config.toml
arch = "mobilenet_v2"
model = "CTC audio transcriber"
dataset = "short read English sentences (LibriTTS-R)"
train_examples = 26041
gain_aug_db = 6
input = "waveform_16khz"
tokenizer = "char"
vocab_size = 32
norm = "batchnorm"
activation = "relu"
padding_mode = "reflect"
depths = [6, 6, 6]
kernel_size = 3
wave_channels = 64
wave_strides = [10, 4, 4]
expansion = 4
widths = [128, 128, 128]
init = "kaiming_normal"
residual_init = "none"
optimizer = "soap"
beta2 = 0.95
lr = 0.0029
beta1 = 0.95
shampoo_beta = 0.95
eps = 1e-08
precondition_frequency = 50
max_precond_dim = 1024
merge_dims = true
one_sided = false
adamw_lr_other_params = 0.00071
grad_clip = 1.0
steps = 5000
batch_size = 128
epochs = 24.6
lr_schedule = "cosine"
final_lr_fraction = 0.05
warmup_steps = 100
weight_decay = 0.2
adamw_weight_decay_other_params = 0.01
Rows from block 2, named by matrix and row number. Each number is 500 + 50 x the weight over the matrix's rms, rounded and kept within 0 to 999. All counts start at 0. Numbers have three digits each.
# convs2: project pointwise conv (model.blocks.2.convs.2.weight, 128x512x1), inputs 64-127
convs2.39:577475504551437562523428554452539482540555456491505457506471569551430538523509444510429538470553467437550492491544412471526405555478566541497596575596542540457427552434449539494501472425551545
convs2.40:486508368463590471572445488518532457459470527489481578509522603529543506476582444456464467532568505401581491536499468384473495499521526414470411517459483542516476508526513475537578540489470514
convs2.41:523499472515488509547443560479498467502488468587483452480592550515464484609474524519446423390518517544449523585528540405555501511527538492522489523439558553542501484582492426582478492563488378
convs2.42:559449467489374428566376513534468493412550534507493543612560516524471351501524490480529483468572587496561550509578456574559557517432447487502450463440536485530572440531415493387529472496564531
convs2.43:570436568473539479518468415503478534465471431527592539516572454458519547518513530438519461564473441506544426555532418428497504582408508529500527523473593514451424510441516510417563448416526509
convs2.44:501568503477475520393558429520534504522508437535517487414517466413474537496626586526533529512542608561496525442346413465513534430532510507446488572551537498534358412572578550456404488519620485
convs2.45:472438520534445510501510440495525463499390486458501564513423450556570500518451457511458562497479411506491539430486534490605623326464457538471493601503492548432528483492504504481577523404450452
convs2.46:474514500507535478489574568463506470422341575451501524488470462592475429548534442455485516514475518466543510436563600549507583490581543561511556515419492576523539424438467465554424536487474521
convs2.47:561466457578510482466556449379540412563399421433499490427545479542472527507589603454497507465472508545419428489560577575507501463460559578540509544502560381471422535555471432434461504489349529
convs2.48:502571455433467551513391474621449506401582559522550591520422570470487562478477625490514494460584463505516577530489478486521480554482539508440438442497458541503480477482483549472512524558653421
convs2.49:535467445522506440587517506444428492434433463586498461438455524459481570470511511421459494551543430590377535528585443516502562505479522519473483463444384546546518494473435554487446505485551484
convs2.50:427485480423548450446501471482490534532459530452505458437505464521495518430503472452445512453466510570540454522533527465426481462450513524451502423412412584468496548498466460525459501545413502
convs2.51:450554432557534476438600501538437434540583438463483580486509512490528580503499511533560425498413481523401459514427547474515520450460454461437511585568503512490538517649479479542456544496412554
convs2.52:439529433490499454554508501500582524520477408513385514384547418485447619450614474447545549481499539536501517535421526485519423523494535561579422564480493452452446463464509530518574599510448442
convs2.53:436449510477484402546448534510455482500395504522466455610576519526411432504556484489490535534511461422564449560449520646467466504415585448459469456541446452400511444515406604473544486502585487
convs2.54:535515509528494506484433455520620403523476484550495484586519517537499577508495461515556549518433506427543406503529492465543496484552486469538399559476528443482537400554514532486481497445582487
convs2.55:447530501508559468413494395360454452514515529529474461483490421591546485482369457515590558412520565577484554492492522564580558480518552447509464537471446425503512527527554439561615504465579524
convs2.56:493494511496486534504363457488538568487400516597437534490468664413465490479561567550522529536412466539489373535564526480506463482545425508482521535459429563476582476498491462540443459464567544
convs2.57:486506446460512577518462480484566536505498498424606503467421422550538461542442461511485438444601568453482491553504496510508493550451425473499551521462510363513458450521557502440431483502464481
convs2.58:486571443499519582530453330534519543472488443508471456514520464518437615490470415385539515511484500568483451508563519486461511447554538502498525496455570425506491492430480499515451578515462549
convs2.59:504464515521429453503536527504549498525484388599428564542533510534502463531506430419530471447544593549507425560640563547512463499455511511565522503559484532512579541465466548473544466474551460
convs2.60:571438472424441429508421482548579532463429524462627497538519514459508545522513476513507507462531526459505557463391537485531499510575458547501480569520461564579480504423526575546600481394516474
convs2.61:380488516437482508528468524437465538512584484499484616513466417560527371406518503486548523482515578500527511440512449470484460510484581531517477510506468546458438449540486455512485443425569472
convs2.62:564485502527518522553402471489498487573472477544444518528452535552472508469573457498565532586412561518478450550482522476594514570453484523480494518460500469498421457470431561481573498523534458
convs2.63:524527560532487498529486539573595537512519449482598448608618532577459479514462491519558620446500519469450477447487511532439543464520590500471548484513512546599458531570511564552557510540440499
convs2.64:513500573519610509524516572587548448473554446526427451528431507505466504523571349478446504437550561421524593439397481538439527513534546554435501557509470459563537495500470524455560477490462459
convs2.65:586501483500479537544449378489444493492456511555528437563459461426477409619472434444418513446479521505630504498465605548493418444477503428554482479520431397515504517521571471552485472465545529
convs2.66:560541510591516585517559496443450524513534405507540421622456460550504486490479565529473503510509485485436527505493591415482509531482572513464494571414460465446545513498549513550563507500485496
convs2.67:458504439463486555568470481523440525538533508534511626479535447433542532583580491375498486502538498473432510481508400402439515471552508470571485554465505510484521498527575561478499435556462369
convs2.68:498500512523451461458547400532465487525501416601488521437387491415567530452537487551525472560551491489488408520442562592417515504533388516452493550406544509516489383567490630553495446427513522
convs2.69:559520498504528459476543410475601519575393456516466405422486557563473499468474539530533497635453537477543537527391500436507500499437436496446497560550498468514517461493561489491506491475508384
convs2.70:528460505483531490478457493506494442595521573457507513546531482468494457540497467468556491507529545500485560549436513551445479488453424389503559586512534548457545379462492537526522546505421400
convs2.71:525492476523435539516527522455537526551509544582515539478433571514464546588534508404509516414579495557458452420498537480482435554513426472445458478494540554447507517456533452511518486499456504
convs2.72:496557474409613428528486391398525580610488445531603390540571496530505535528428543492510516482500410528536498509421438539465505502518442453503497495481464424462449551537462500417515497490543543
convs2.73:455517494385542509495489528453532505488482553492461447480494528451508505511497494567486503347439469559480483540505532481574513578572474498394524531468590476500538427509494591575483494519462432
convs2.74:419511510485470507488657561525550496680538507519478502510433589459584510425428468482488548374528622511577414463449465508472498529542511487478546530451529525523536450554487535407514567555481430
convs2.75:537596427527477567512415455391503537584463454496470593498535475542498531377484471492517494498450456490478529512571485459481467534615579507467576408485460546496569642481435557413568543431468423
convs2.76:491550525406457547511521487452496500486498478480489583563511464477492468509496516533507518556432516537428581521439559435498559521487497451454505580535475531491464561539402562508477473519451574
convs2.77:532563482422436481621459554530520488539523564478442498469565505630499640407542509505518458437468581565514502549563599537553461425504447535545594492490524469493468525562501447552502554506622523
convs2.78:537504537541457508535462459412421506467516515474528421509492508557471570559526485497459517628421560484481529615456567479472489435554585544528507447477532482545526504509529545494476546516541422
convs2.79:628514533427524529495548568552494571516469524500444512595558449545501391564462430467521501497480515595553504445532473462498601472491562507526413506478437578490558500464467570340534497445491500
convs2.80:573511518501456414495513542490411431562511481470496535576459501512524524519432531533507556401511551437479473388528489484527480497574481521532552516487544472548520510527438551442536412562419440
convs2.81:446464455473422524520489445549576588451456443453377589519546579501436591512546434456543420573531570515525511537524470544556485533523506490516514455589414438568554526520496441432488485498634416
convs2.82:433606547534545547529402534507577443461526444499549545511509497507480498538452529507392539459440504488510482546642554501433505375518554520543429481497467529576487490495490514488554551544521491
convs2.83:524561474514534459549525407519580555581441442507465480473479527472517575448422605553438480430487488509493460517499460414524504465459648504525548584599532560580458448463457441497573446527492474
convs2.84:452582527547495503499481549440512524464518460519425621510461428543517501502490562483436505528518628453484493567495419590435498531527419413514527501487519572484633558532495469473529526437508504
convs2.85:518490476490468487513494581451502486535496571445466548526524526497483463471480500547548465548572490459515530497496528529558514509440536503350446559405459559466435569451445459515532467509429536
convs2.86:493483518531473466569439499504516526503551524515458503464526549442481564546554460528608443471453568627415469474509549570510594552518460528501506538451468493507453556453514454584560636496480522
convs2.87:504448493449448503548414495496514526483522537545488555527426456515527410396441499499403541557576559504476599416524492442479599438453534518472575517558558458544487472392465526553573501479399455
convs2.88:532432572565538476502459481527468527593478528517539436444483512522542436494476589552460519469478573449488522590498495498504539521404432420477530483474489526515519468544471508453402522510568594
convs2.89:531597446431477412457482544509514623411548524494504569506502555536482377533444562486522541508517580493507427533527542450492447448479544610520531399459514495520554530461581453600537451526471563
convs2.90:493559526371433454502479561494560472527489484458408449485509500499428480573576491464534563432505564616480558478542477517448518577448531507468581459576470480518500567484481533499468444564513527
convs2.91:457567555557485556472436461447512519418567455459475488554556573509500534514502527446493592599465456481494459506375602476499486522473405566400523512506573456501577496601526483537474485478480444
convs2.92:389573467469410404511580603526521514468502507519476407484460451507494450429508416479563437457532502595558432420508520577571525467573564404540496464523523533473489478451542626598425461553414529
convs2.93:390450601449518482415569540423490537484557524539527610512452537405475527560506420444526573495450413469476503561468381350510467482559518538549490462532584466487464507539425491490458463517542529
convs2.94:583405463454457522519519432531469567542549470537528493535480515475419504456461532431551473369519535597453469499599487475473539527573515547520473414451441438493495493534604455535464394551468534
convs2.95:521555476520460478468396467517471478475464445539468560482603573471470583484468529545464547391495545484591416607483452497485578473472524494498420436471606511467494542515445468465482495545537375
convs2.96:542425586538520555554436503513587463493488445412542559478542572431563474480492393515522573504505486446459520588499552504509410552565548421523444505505427472446586503659411548548560461509626488
convs2.97:507564582622476533541441465426516430481499629500497393431529504560634529431626513517500564529524477414438497448554512482456512461462545476539388496552525438478382500506490597428487540490474437
convs2.98:434546473575483526519498596576517503479480479474478463481583491484503503594470480524515543504488521495388527660469437498520546508505539539491516538563538495471500546366427626470533377501450456
convs2.99:478459544525517472487490500524458491472460538481506612465592601547483498450502519510469462565487508456556435497438416545462529499478572486508488510428536564534452463512503521455494516535499435
convs2.100:521525523493418438490609472500520421416510474495475523459432503531550570523496556509486518574543514531527428476523613436431584530416427527522545464501406531552478493456578504485547423604515507
convs2.101:470511467566551530575495566456472476563490507426446537460513502508570503419475374572605500552516459574593420575520453494427497432488464553604505489456472528510540480446519591433513555467407475
convs2.102:492488488463537454502504440546513439471486548501529510504480531556472480518497474498585513414520557528539505540500586486551478518471508509544403438444488562553507565468395539537567418483547472
convs2.103:477472557501519469593500518492544548551575496554536431514477452412498387639507451488482519521445516609457455437518513426425557501544488513527541491556447504518487498480520442515383541447599434
convs2.104:567528542514415506580549456554427418458453538526496521522532428496607517559548477520428484476509417465498554547508482496424376518558479461497545585465459531534501517583594488478567464366404475
convs2.105:519518498535490492522471465521534481499421497450500448549497476516455573407521527487547542471545494485504504470519565470547440498522447431581528426504463468456521492497460494479519482493467539
convs2.106:484448449533488523486545503543494561483496410414549471564527542473445415536541496493518565353494486453519478439497505475550448507455434541494485493446454459536478472454470578524631425542533478
convs2.107:495569429552488542455520475500490594517470450523534523521479543458499368497495485493628488517498465522514463515551613536474473546426500601390494512486492525559573573522439483446584452487430429
convs2.108:501490491427466496515489492537545477481468518437504459529580459482502484631495436488438545473613490412452441521536514584517556489566371615464513446555530490625601536594471541493558493622583499
convs2.109:628502499406395541435561503474466521433598472433429480515488463527498495447495541437491502516579579420465554488470601446601499512488477490452447418468535581476528420516517490481616495568473444
convs2.110:517518519589489587424393392414523479499481520533511511453404459488554557498489494464588503560514520505558560553545561507514471523497446500523511403400498541440563354481543540471431495514472556
convs2.111:537542384444551460483584534411535604615455465523514552569528444499507539603561524437560539551507431510435481437526485504564518462543485459498462549570468573430545511527518580475439482400491515
convs2.112:537509415465554496427625418371548504463477508569434428427403506553547454480608433402419448469490487532489497445401413490536508499581480494500500451404546460486457441460495477482533459504487498
convs2.113:484468536540475500542509579473476514517491485567580458469535431530493473420495455510583429448527575549462474515466601485542423455537531538463465440457425530608441469547566493495558470405524599
convs2.114:525450537537553456441475480490473446478505518438459551514579465487547551487472505509550553476448500562548388517592493498409512467458479573401430516497496484533381419473523443516483581462495424
convs2.115:513430508475591510402491484476484460523478512512583482476501517450505472528522570516561510447461422489538531479487520442585539538496538557502486447388532510567525501513455439473482457481565479
convs2.116:557515415465510520559577454552518507489538398510518604502546598519481443507487514435513424595586538525443429466481490515468417466466500486448469593495543498505619445566494513452445461426574535
convs2.117:502465469570501529531446513479571487587518454573458462521599545616489496478561550502498496461597472511521488535459550508559543534503479410482467403513505423366547475518511534540438432462534457
convs2.118:459556525487538518538608413507440537495466430582511571482458511532505485579504508415526468476575495467461498488512510479431544518487472537550537494453476540534541504418477497494504649593336489
convs2.119:453470512495457538420503547492506535527633479410440425462547481516490526496558517509520499447562473424463527488551508490503497400527446521451516428402535485474460481501515556520502459510571413
convs2.120:515561561476596432528520452482511532516498527528521423526521475518488530530502452486504524494522509611548501495522663541511442524498479559514477582536573548540490393427430509575516539515520467
convs2.121:500541473532551539478399465498627469542503538433432490519442466547478427514458448478437559469500491530497503567464504507628496607439483586532515604506423428434491416565376471486384474523509470
convs2.122:475454536454605480441513526444520576497449412448503499504418525546551508530461347474540514445482518476512524500397521483521496535527510543613460535441461528501453602438487459512485466470520532
convs2.123:348574521473536414588517530450474469589446542438585477515529533482499542530519486482478557574519481488472540580488502518563541516466532472603516524505536483521518505522456472540475526473446507
convs2.124:567495469508550464468619532488436492400480560510496474459542359499581564394428521487504505513483526536486462482457558586549541354523408424468543522360485454470579410572480527503480506551533543
convs2.125:468451480462429493471550530458526465479453427573516471514517483524584506495552554512464589488455548486566523576481440627500528485504494465527545511492508502541600471410474520447524477474462481
convs2.126:579509463554511478467516550605504467420484494536529461553463545530557578525479549508500433486532487606527477464515611490541496607578458467490563492492508463572476571532499483486465516452455522
convs2.127:548450572428547449568529546475598394462472473554537378432528411419458452412569473513497564418512423503511472556428463499612530422588484466481471463544527533412462555475533516432562477513498494