{"gain_aug_db": 6, "beta1": 0.95, "precondition_frequency": 50, "adamw_lr_other_params": 0.00071, "weight_decay": 0.2}
Rows from block 14, named by matrix and row number. Each number is 128 + 24 x the weight over its row's rms, rounded and kept within 0 to 255. All counts start at 0. Numbers have three digits each. After the name is the row's rms in percent of the matrix's.
# convs2: project pointwise conv (model.blocks.14.convs.2.weight, 128x512x1), inputs 301-343
convs2.0 101:146116110101138168094110120129090122098114172099175149152118166099104146161070111125092132201141110108124116120120149104130093130
convs2.1 098:119138103139113157115150159157112151161071149151150077109168128140149118148154079154123165075143166108118177180143138142125091084
convs2.2 100:113120169137135204118139153123132097137127154123165095090078130124117169143154106159149098137129148141124113111112117150118136125
convs2.3 098:094101127120120108114161136116139139098114105133134168051122175123106187132101130193153116183148117136136114143118097113104169168
convs2.4 103:122172101101127122124148117088182140150125092146150145128145123130202156113131112146077136140119132122081150111118145093095069137
convs2.5 098:151115087073128089111146156151135139111117132120137175160158113074113119098097115114121138102155126133121129112134137100143148083
convs2.6 102:124139134160137136125095143160148156128124124111178109097123082170117131128152119064139142158124085117117108137105161119132107098
convs2.7 098:152076142152144092159124142136118097102148131106150125143142127152164137119167141112145114133149156100140145175130129090077105165
convs2.8 104:118092115106125156114133119099129144076139119150135103123156162107093128101174117080158114087161170115124120145127125135106084162
convs2.9 102:131125174160151098137177117101082106104145103142159133156122160131185132137112120140138088136162114168122124141130125126160152085
convs2.10 098:149151150132090109133147082119097128144130138091089131140088154149085151113176085117104147150122127125114150124110132149122120129
convs2.11 099:121157161121156140141174086122155133103149118096138157146118134134104141131092109083112128081071147113123137108101137134135067157
convs2.12 099:121118142120107114104141082136176120108124110112136117110161160154152096097136112132128103147114100098164124116115173106098149125
convs2.13 098:126173158119117143156106140117176155139145097155124099123117115138107107115112118131105035120133128101156134093086133133135113134
convs2.14 099:140147178111147134150128121141138131164133128135141114142142133125096139105129110125138151132127148102122140107162127162122084142
convs2.15 101:139125144132115102115161152143138129125121137139176112106100101117192151126164151158130154149102121105113125088128140140158139104
convs2.16 099:130169123150149166124113146127111113139099126085117154100100106088128113148140148115160154135168169133127126151142173116149107142
convs2.17 105:161110103125110084110146095123174115169114153124132094104106106137155142148104087155172100134114168137116100129139109142117103129
convs2.18 101:137113148135108074125081127138118147112138136112157133141102159139108128119134137125176076146118118127160094115153096144082144089
convs2.19 098:142117109134110157104119160135150119098110087137123116142134128179112119098170161118120108170135164127127102140127134126115126162
convs2.20 102:112159117154138119145115116126143147131165099081138127127159118130149088113160127135105152150130137108123102097135161146140185104
convs2.21 100:141082119088157136121097138133142130084123082154150134168138141114132151105132140135141086129091140133112146093130140132166111162
convs2.22 104:117101111124147112122166144129145158097133112083158141094139117126162115151152140103137117064128135128103120145116168147085156134
convs2.23 103:110138145109143096137102150130129132100117132124128171146116097108156140091158146149096114149103098135106109133171081113137082124
convs2.24 103:128137129149120129118166163126121080115138131109143134153144129192194069160105107122120061129095085139117159131111079121117113151
convs2.25 099:110137082108089154105126119126159159129132107149121119139116155103139110081174137120148154157114137128118133119138131190100168166
convs2.26 099:096132118130132129168127127123100108120158123138096092135123130111125137106131132149119159128131107144146161075143106119147148109
convs2.27 101:087125117119180157148128155136131114094112129110112133091148081113122137116131149098098152123159091122118115148110135102135087133
convs2.28 098:131115124127078108091116128157122091155121126109134094118145128138115152170149103145121094109085139117111122141087154140184153123
convs2.29 097:126108110103092117132106143122114129142096148123096119093125160128112090143138107129141136115113115103156140119145129172127139109
convs2.30 099:085126131104132125116091136120088151122116102095120099116143144143152146133149120138120110117124117122154146143122100082115102152
convs2.31 095:114170071137150141142127087131088130152099159140157111124099130145111131149187149181128104098141135122159148089102114112139109114
convs2.32 103:087106121142153144151121149120082139108108146127128106135097125124101111146102139143115128078093098094119126115163132139144157068
convs2.33 103:084087120145095155120120129157113151119118155087107167124110114118166113114121116125102083090124146125133137129141122193183112124
convs2.34 101:145128161098108141126159104107121145137119096142138152207170109108121175127126139138149120128141137150130121085137128125077148100
convs2.35 100:164119120130138151108141166139084162142130129152147110096126181093097106096122134080136141118082127128160099135119095175128134167
convs2.36 099:128139175065136128092114136156124169112147153109131122126170154176136173091136075126125143163136105128109178151092139132114127139
convs2.37 100:128167111150135096146109127142114125080153106129106132153141157110114113157133151101142142157182114153151146103082145139105133142
convs2.38 102:116113116127140116125111130125174126147108146121134150130099119131099125160112119136109174145113125130130131073111063164121139160
convs2.39 099:095132149181127110121117095083163150105113101109140132152112132144144123109125134096152109131131155154120145123117145114089175114
convs2.40 100:124074143128156176174116168139159080128146106122123152104156109143140164126153129149118139117104114146124124187135120127125112129
convs2.41 100:126165069109096106114107126151133158152103092161120126122110077178133159150140126149156138158141132128172089123102110111050117107
convs2.42 098:127111113094110142098088142108139142127151109104164161121154130104126138131143101136111123087126054124146123129143169097158096115
convs2.43 094:106130132135154107158136129150099131147097159181100122113130098116145151133143140168136164139132115130147132104144098103123095152
convs2.44 102:152065144132115154088148117143145127111142175142117125109153130140122167154176109114170144131132133116110125120165160097111169159
convs2.45 100:112157170154150143102093181100120143134111126124133153116124135122108152115145065185153134151146131136131126143122123112133122126
convs2.46 097:129136143140119163091109083136140147121117163156142105189101092131148149123124155124125160114159166116117126130123113079152121146
convs2.47 096:130113137138136114100123118131142112097109155126120083150104114126156153127140109109104129108122114119107157157108157127100135078
convs2.48 098:086157169158109142152097121134133101097109127108112146130112145143128153109127136142135114135115123121141093126139140147156135131
convs2.49 099:113128134132104102126175104099144095120118110120087130163102144135164145107137138102089107113099140104099116134132097120167106099
convs2.50 103:102124137117135143134129149120172111102140120148122115109132133110140092150121141092089123106151129129103135172146168091093114088
convs2.51 104:134176101152154123154131100128103137117130112102126149092127165128096163143117136142115107165148113113174133106127128133100070106
convs2.52 099:159139132129119198146145126113138155151154133148146123110151136137172120111139142110140154166162146123135114126133148131146123145
convs2.53 098:087110136168151096102099122137082127153135136136182142144087097136130143115137139138124092129121151083137129097124124132102094125
convs2.54 100:126134117151156107146120139125124144087128143135146105171126096135154098140090102132181135125147148132154138162090099133081105169
convs2.55 098:155113148135095140143130112099153100102132100141125141123109104133138137119112150188145105130117135149163132171129161111176118120
convs2.56 099:143103141118119129106120124154134149142126167133112120123157139114199139092134111104123100129100149097131077098137102149115119134
convs2.57 104:097130131148143129131117150113126182149135139126136110158122113143118089104147130127133142100114121127144081112161075144119142124
convs2.58 099:076130111105124125152113134148139128125127114089128132169133126146123105135139111128143099125132100113143135121133101130092134158
convs2.59 101:125130081131145112134141117105131149163114131156128147155129114104109130159163156115108137108158092112115104159142124127149097126
convs2.60 101:148080128129110114133116114117134122123125124120087118154162155123140138137099108118148121150104113165120124115127162168092184131
convs2.61 103:110130123096128099126119124150139131136133104111135103128086115109144079113118142126097125079083110118164108153123134132087150097
convs2.62 101:160149117123165135148127123124123161136177114128120137111077151140116102179140116135135129119141119134136124111113137131114181122
convs2.63 097:120100087180127146180112138169112129124130107124168172152168163119150171097164078112103140138116134117172138130106155112117113142
convs2.64 104:142130176104131143130155144112124134173110130158105118150147109176123122174114147119123127077164135098112109116143166118095107074
convs2.65 103:085150162138090163143120126107097138149129109120098194083129101131114123136156180128194134111106153114108125145106142127097077094
convs2.66 101:102159126082138158129157136131134147126147115079123102135118146111128117144098144107134070137142128145147102165138165099159135090
convs2.67 100:101088211125131130127120142160129108159152138160162086127136116112154127153121111125120093118083139126131147159110117116104197124
convs2.68 103:104143152138129113119110135142144149115140128142150120112144113083095155161131128134148114110151143140150120107091082128135117145
convs2.69 099:143064146093100117134113151155153136079133110142120074124147113104132165137159082162120140131088060117127117141114126080132144115
convs2.70 100:145142143117155152147150155147148096124128132126134124127120105120107105129105164162136068146132145112101151119131129138136152165
convs2.71 100:112109158083130092118111125132074154121104142118122117159154123081087112095110114140132093117168131092109152135132163101133107163
convs2.72 101:122135079160162119122153122127129086084118118168119091155154093223167122132088153100169119074130132141125114094111138135119117113
convs2.73 101:125157144144125126104144128162125144128169145098091096136143164119160159143134124117157125106176185127118113143115097089151144154
convs2.74 095:125116123120125132123142068139137115142088131133153127088127148118158121116110147144112125099114122127098125098127086151147179127
convs2.75 098:082110154144134114086120094093128132123121177094159115098094124158117161138130126170109122156166117110136133147109100147171169138
convs2.76 098:134134157115144118150134091146128128145126141088113087118107085150172136134100139129137105101164154138134136119118099063179109135
convs2.77 098:110147174166128146145123151112148113101098142121099137141146125145184125103121160135100165120086126142123137114109140108113146123
convs2.78 099:142172155086109087127155139150163173127121161184100116113141088154087169149192134130122158137135063107086131107124072131123156119
convs2.79 099:144124094132137158089136134108098130132140134096107094124080094105099096113148100138130141119096125127141155140144107104148149184
convs2.80 104:099111087128140098165119102125090124123126131125123114098129104111117123128145133106116106104135123124176144122134084118101132160
convs2.81 095:130097140096113117162092130160126122097125155186102130095121127126135138176118114114159126111164089213139114133066141104125144152
convs2.82 100:085141129127135181124115114147145138148126152069125122137099146076132101174102141116176131172104073099138087118121115126173178099
convs2.83 101:138110113110130165090152099088127125159140116149118125174118114073087103156147103130113126141110120146147179163142096134119107136
convs2.84 099:128104116135155161167110123128140130085119121132130156107081127148130119075114154176119142105176130122141142088095122131128142136
convs2.85 097:133127111128147148159138132147135140105143140116140108168125126111188131146134129164156138123128125108104148134114189138117191096
convs2.86 100:119116153127142128144123105151179141162164106163102087131130139131133174115164162121160118115132133129127123168164154146126118157
convs2.87 099:099157100123131111142116130122096138144163181102137120108087119096140125144108158131129091153112133145136156131106120128138090123
convs2.88 099:159106165131148131097174173133143164121130144139165093091152117097167147147112144109092144120122196115147098131138171132118172122
convs2.89 096:100154142100144153160130131066166106129111154131133109123062113139120106164129112110112136137137090117104114127121098160121108125
convs2.90 098:135140088071136154132148144146146168108156145182100102144156116103126133116136145137141160139161101158156118136093098123132120139
convs2.91 100:121079162164116097083114133140129152089108154131129117128088086113110129167102113153112142150134144135143129072103094105162110127
convs2.92 099:108118130170116140120139120091114153130151145109091154153146146123110149134125073109123138117126129113141127095128115153171138124
convs2.93 097:173127156136132137154137121118122127152153132109158133103130122158103155108126119147120128111110133108106116181115113183115085107
convs2.94 102:134106157131147119125165118093111133111106112109096117127119117115176115126127158127129119136140179116126174111170107162125134115
convs2.95 102:117100167145133121164126123148138147135132105092159102105141120117155124130103114121098142149161120121090137145114173104138157104
convs2.96 102:128186145136173121128126124129106103168110076141149153152108143137099149107111145104143147134128151119138159121115167136136085107
convs2.97 098:164132134107178113100116125120163102105130088122113100159156135117102135137136153139097093106127148104111105154123145122127177107
convs2.98 101:151133105088131165121135119121102144165131109111096144152111121128118151140164119130132153165122130131145113138118145151122109105
convs2.99 100:139114131152125159141130117152166096131125103128120081122124154131127156137136122152096145125161096138140155112100083111138153149
convs2.100 100:129144153117133101124173110094098107136135137126131136135094097079123121143121183130107152180156165075168145112095152175142095126
convs2.101 097:130125121128142148126118136121124117129103101132125111158110185139170115120164120148139132102102118159093112130140093122082131091
convs2.102 099:098174197186125126140149129166135104074106155155145112125150156168148167111159123173137151099111110111086096092151163116125158106
convs2.103 102:112135101172128117143117126136108115116112098129111118114122139114155107111124134132131104105124108122164140166087111116074128078
convs2.104 100:120090142163114122093131092175151143131169081139122100153135137135147143122112128135128156104145172126133153133108087113093167092
convs2.105 098:111121112139170093145124145133104132157114099124119129132110099125128145105110134145107095070114116127150168089108129150076144135
convs2.106 099:155143105139106084140116159097141117113136132112137110118129134142141113152111109135129156162157103165129096176135147106113137141
convs2.107 101:144123147123172150149121142120160149104110112103112093167160128152147106099140130135068181110080125147132141078122132116140109131
convs2.108 099:139135136063097164128126099166141100180137114126132132167104135138166141121137126086133136100083126144117151139101136116129088139
convs2.109 100:134095104128147110130164124149157110126093117146155137151113121096109140118119112116133120110138125108090120154086150138098106083
convs2.110 101:147135150138134129145143149118085139107115115140098147139173133129136077143145088106127150098104122102112154150124132132147122117
convs2.111 105:098115135144152167106137176133139089129131147173135137133113135096144155103135169188140152205145123107140114115173139134114161148
convs2.112 103:143124090124150137134117144136128135149120133110142142134128129128105135115155103149129140148129138117151125134130121128110066123
convs2.113 102:148137067079126090121125116108142122105133136144190144144107116138174111129165097117105144129122112095103104109137085100103166122
convs2.114 102:111156125154106109148167131115090129158082120124144138117133165136154106125106095095113135110103093130147128147107066174146131136
convs2.115 099:114124153121175123137150147138142106111140147116144161104153179157145146119132123091116137148119114140109120143108107172107164137
convs2.116 101:095109182094107170138153102128142099168101147169179136087132166171134141144174138180145105111134143158098139097118116122130131114
convs2.117 102:153152128112110136087128099138106116131124127125121127107114116139127100110099113136118126123093097135119127117136139163098190120
convs2.118 100:088118127199151095107124144161130150100107135096091111104125115126116157121147134139135141146151097093147128170163136163122131153
convs2.119 104:094108155138134139139162118174097158125118148154142164130086130095130118132135159127152113153130132129139109100072109135128161129
convs2.120 100:148131169167148150102165121161151154131143129155116082118147121136092101131109145081154142137097139125107101092185144131130117096
convs2.121 101:116139164116134117101117115119127125127155148118127116143103114136087125133163151147124100140160119127134131115091150075152166132
convs2.122 100:188180113142114082147116135121123085114110132092131139127114149108106144159116083132142118121114119136126117131128136106123154157
convs2.123 096:152134164123167145145135137133104141111124114171093115140135138158122194131090135115160119182169132105153115090110128091097150132
convs2.124 101:115131152114146098081136140116139133111153109173196089147142075110092136149106170139117110122151151124111146105139135124122116070
convs2.125 102:133172098153138135135130140110124142164108086122102069152129113160139129144141106113123107147114133106128097139121123129090169143
convs2.126 098:148157108136111141126162142125181144195109169133127173103149141166111126157119125116143129145139131110102112135150148145122157134
convs2.127 101:135128127128091138137136139141118137081124162153119085126105130126064141141145111109125117159145109154135138124083126150132129153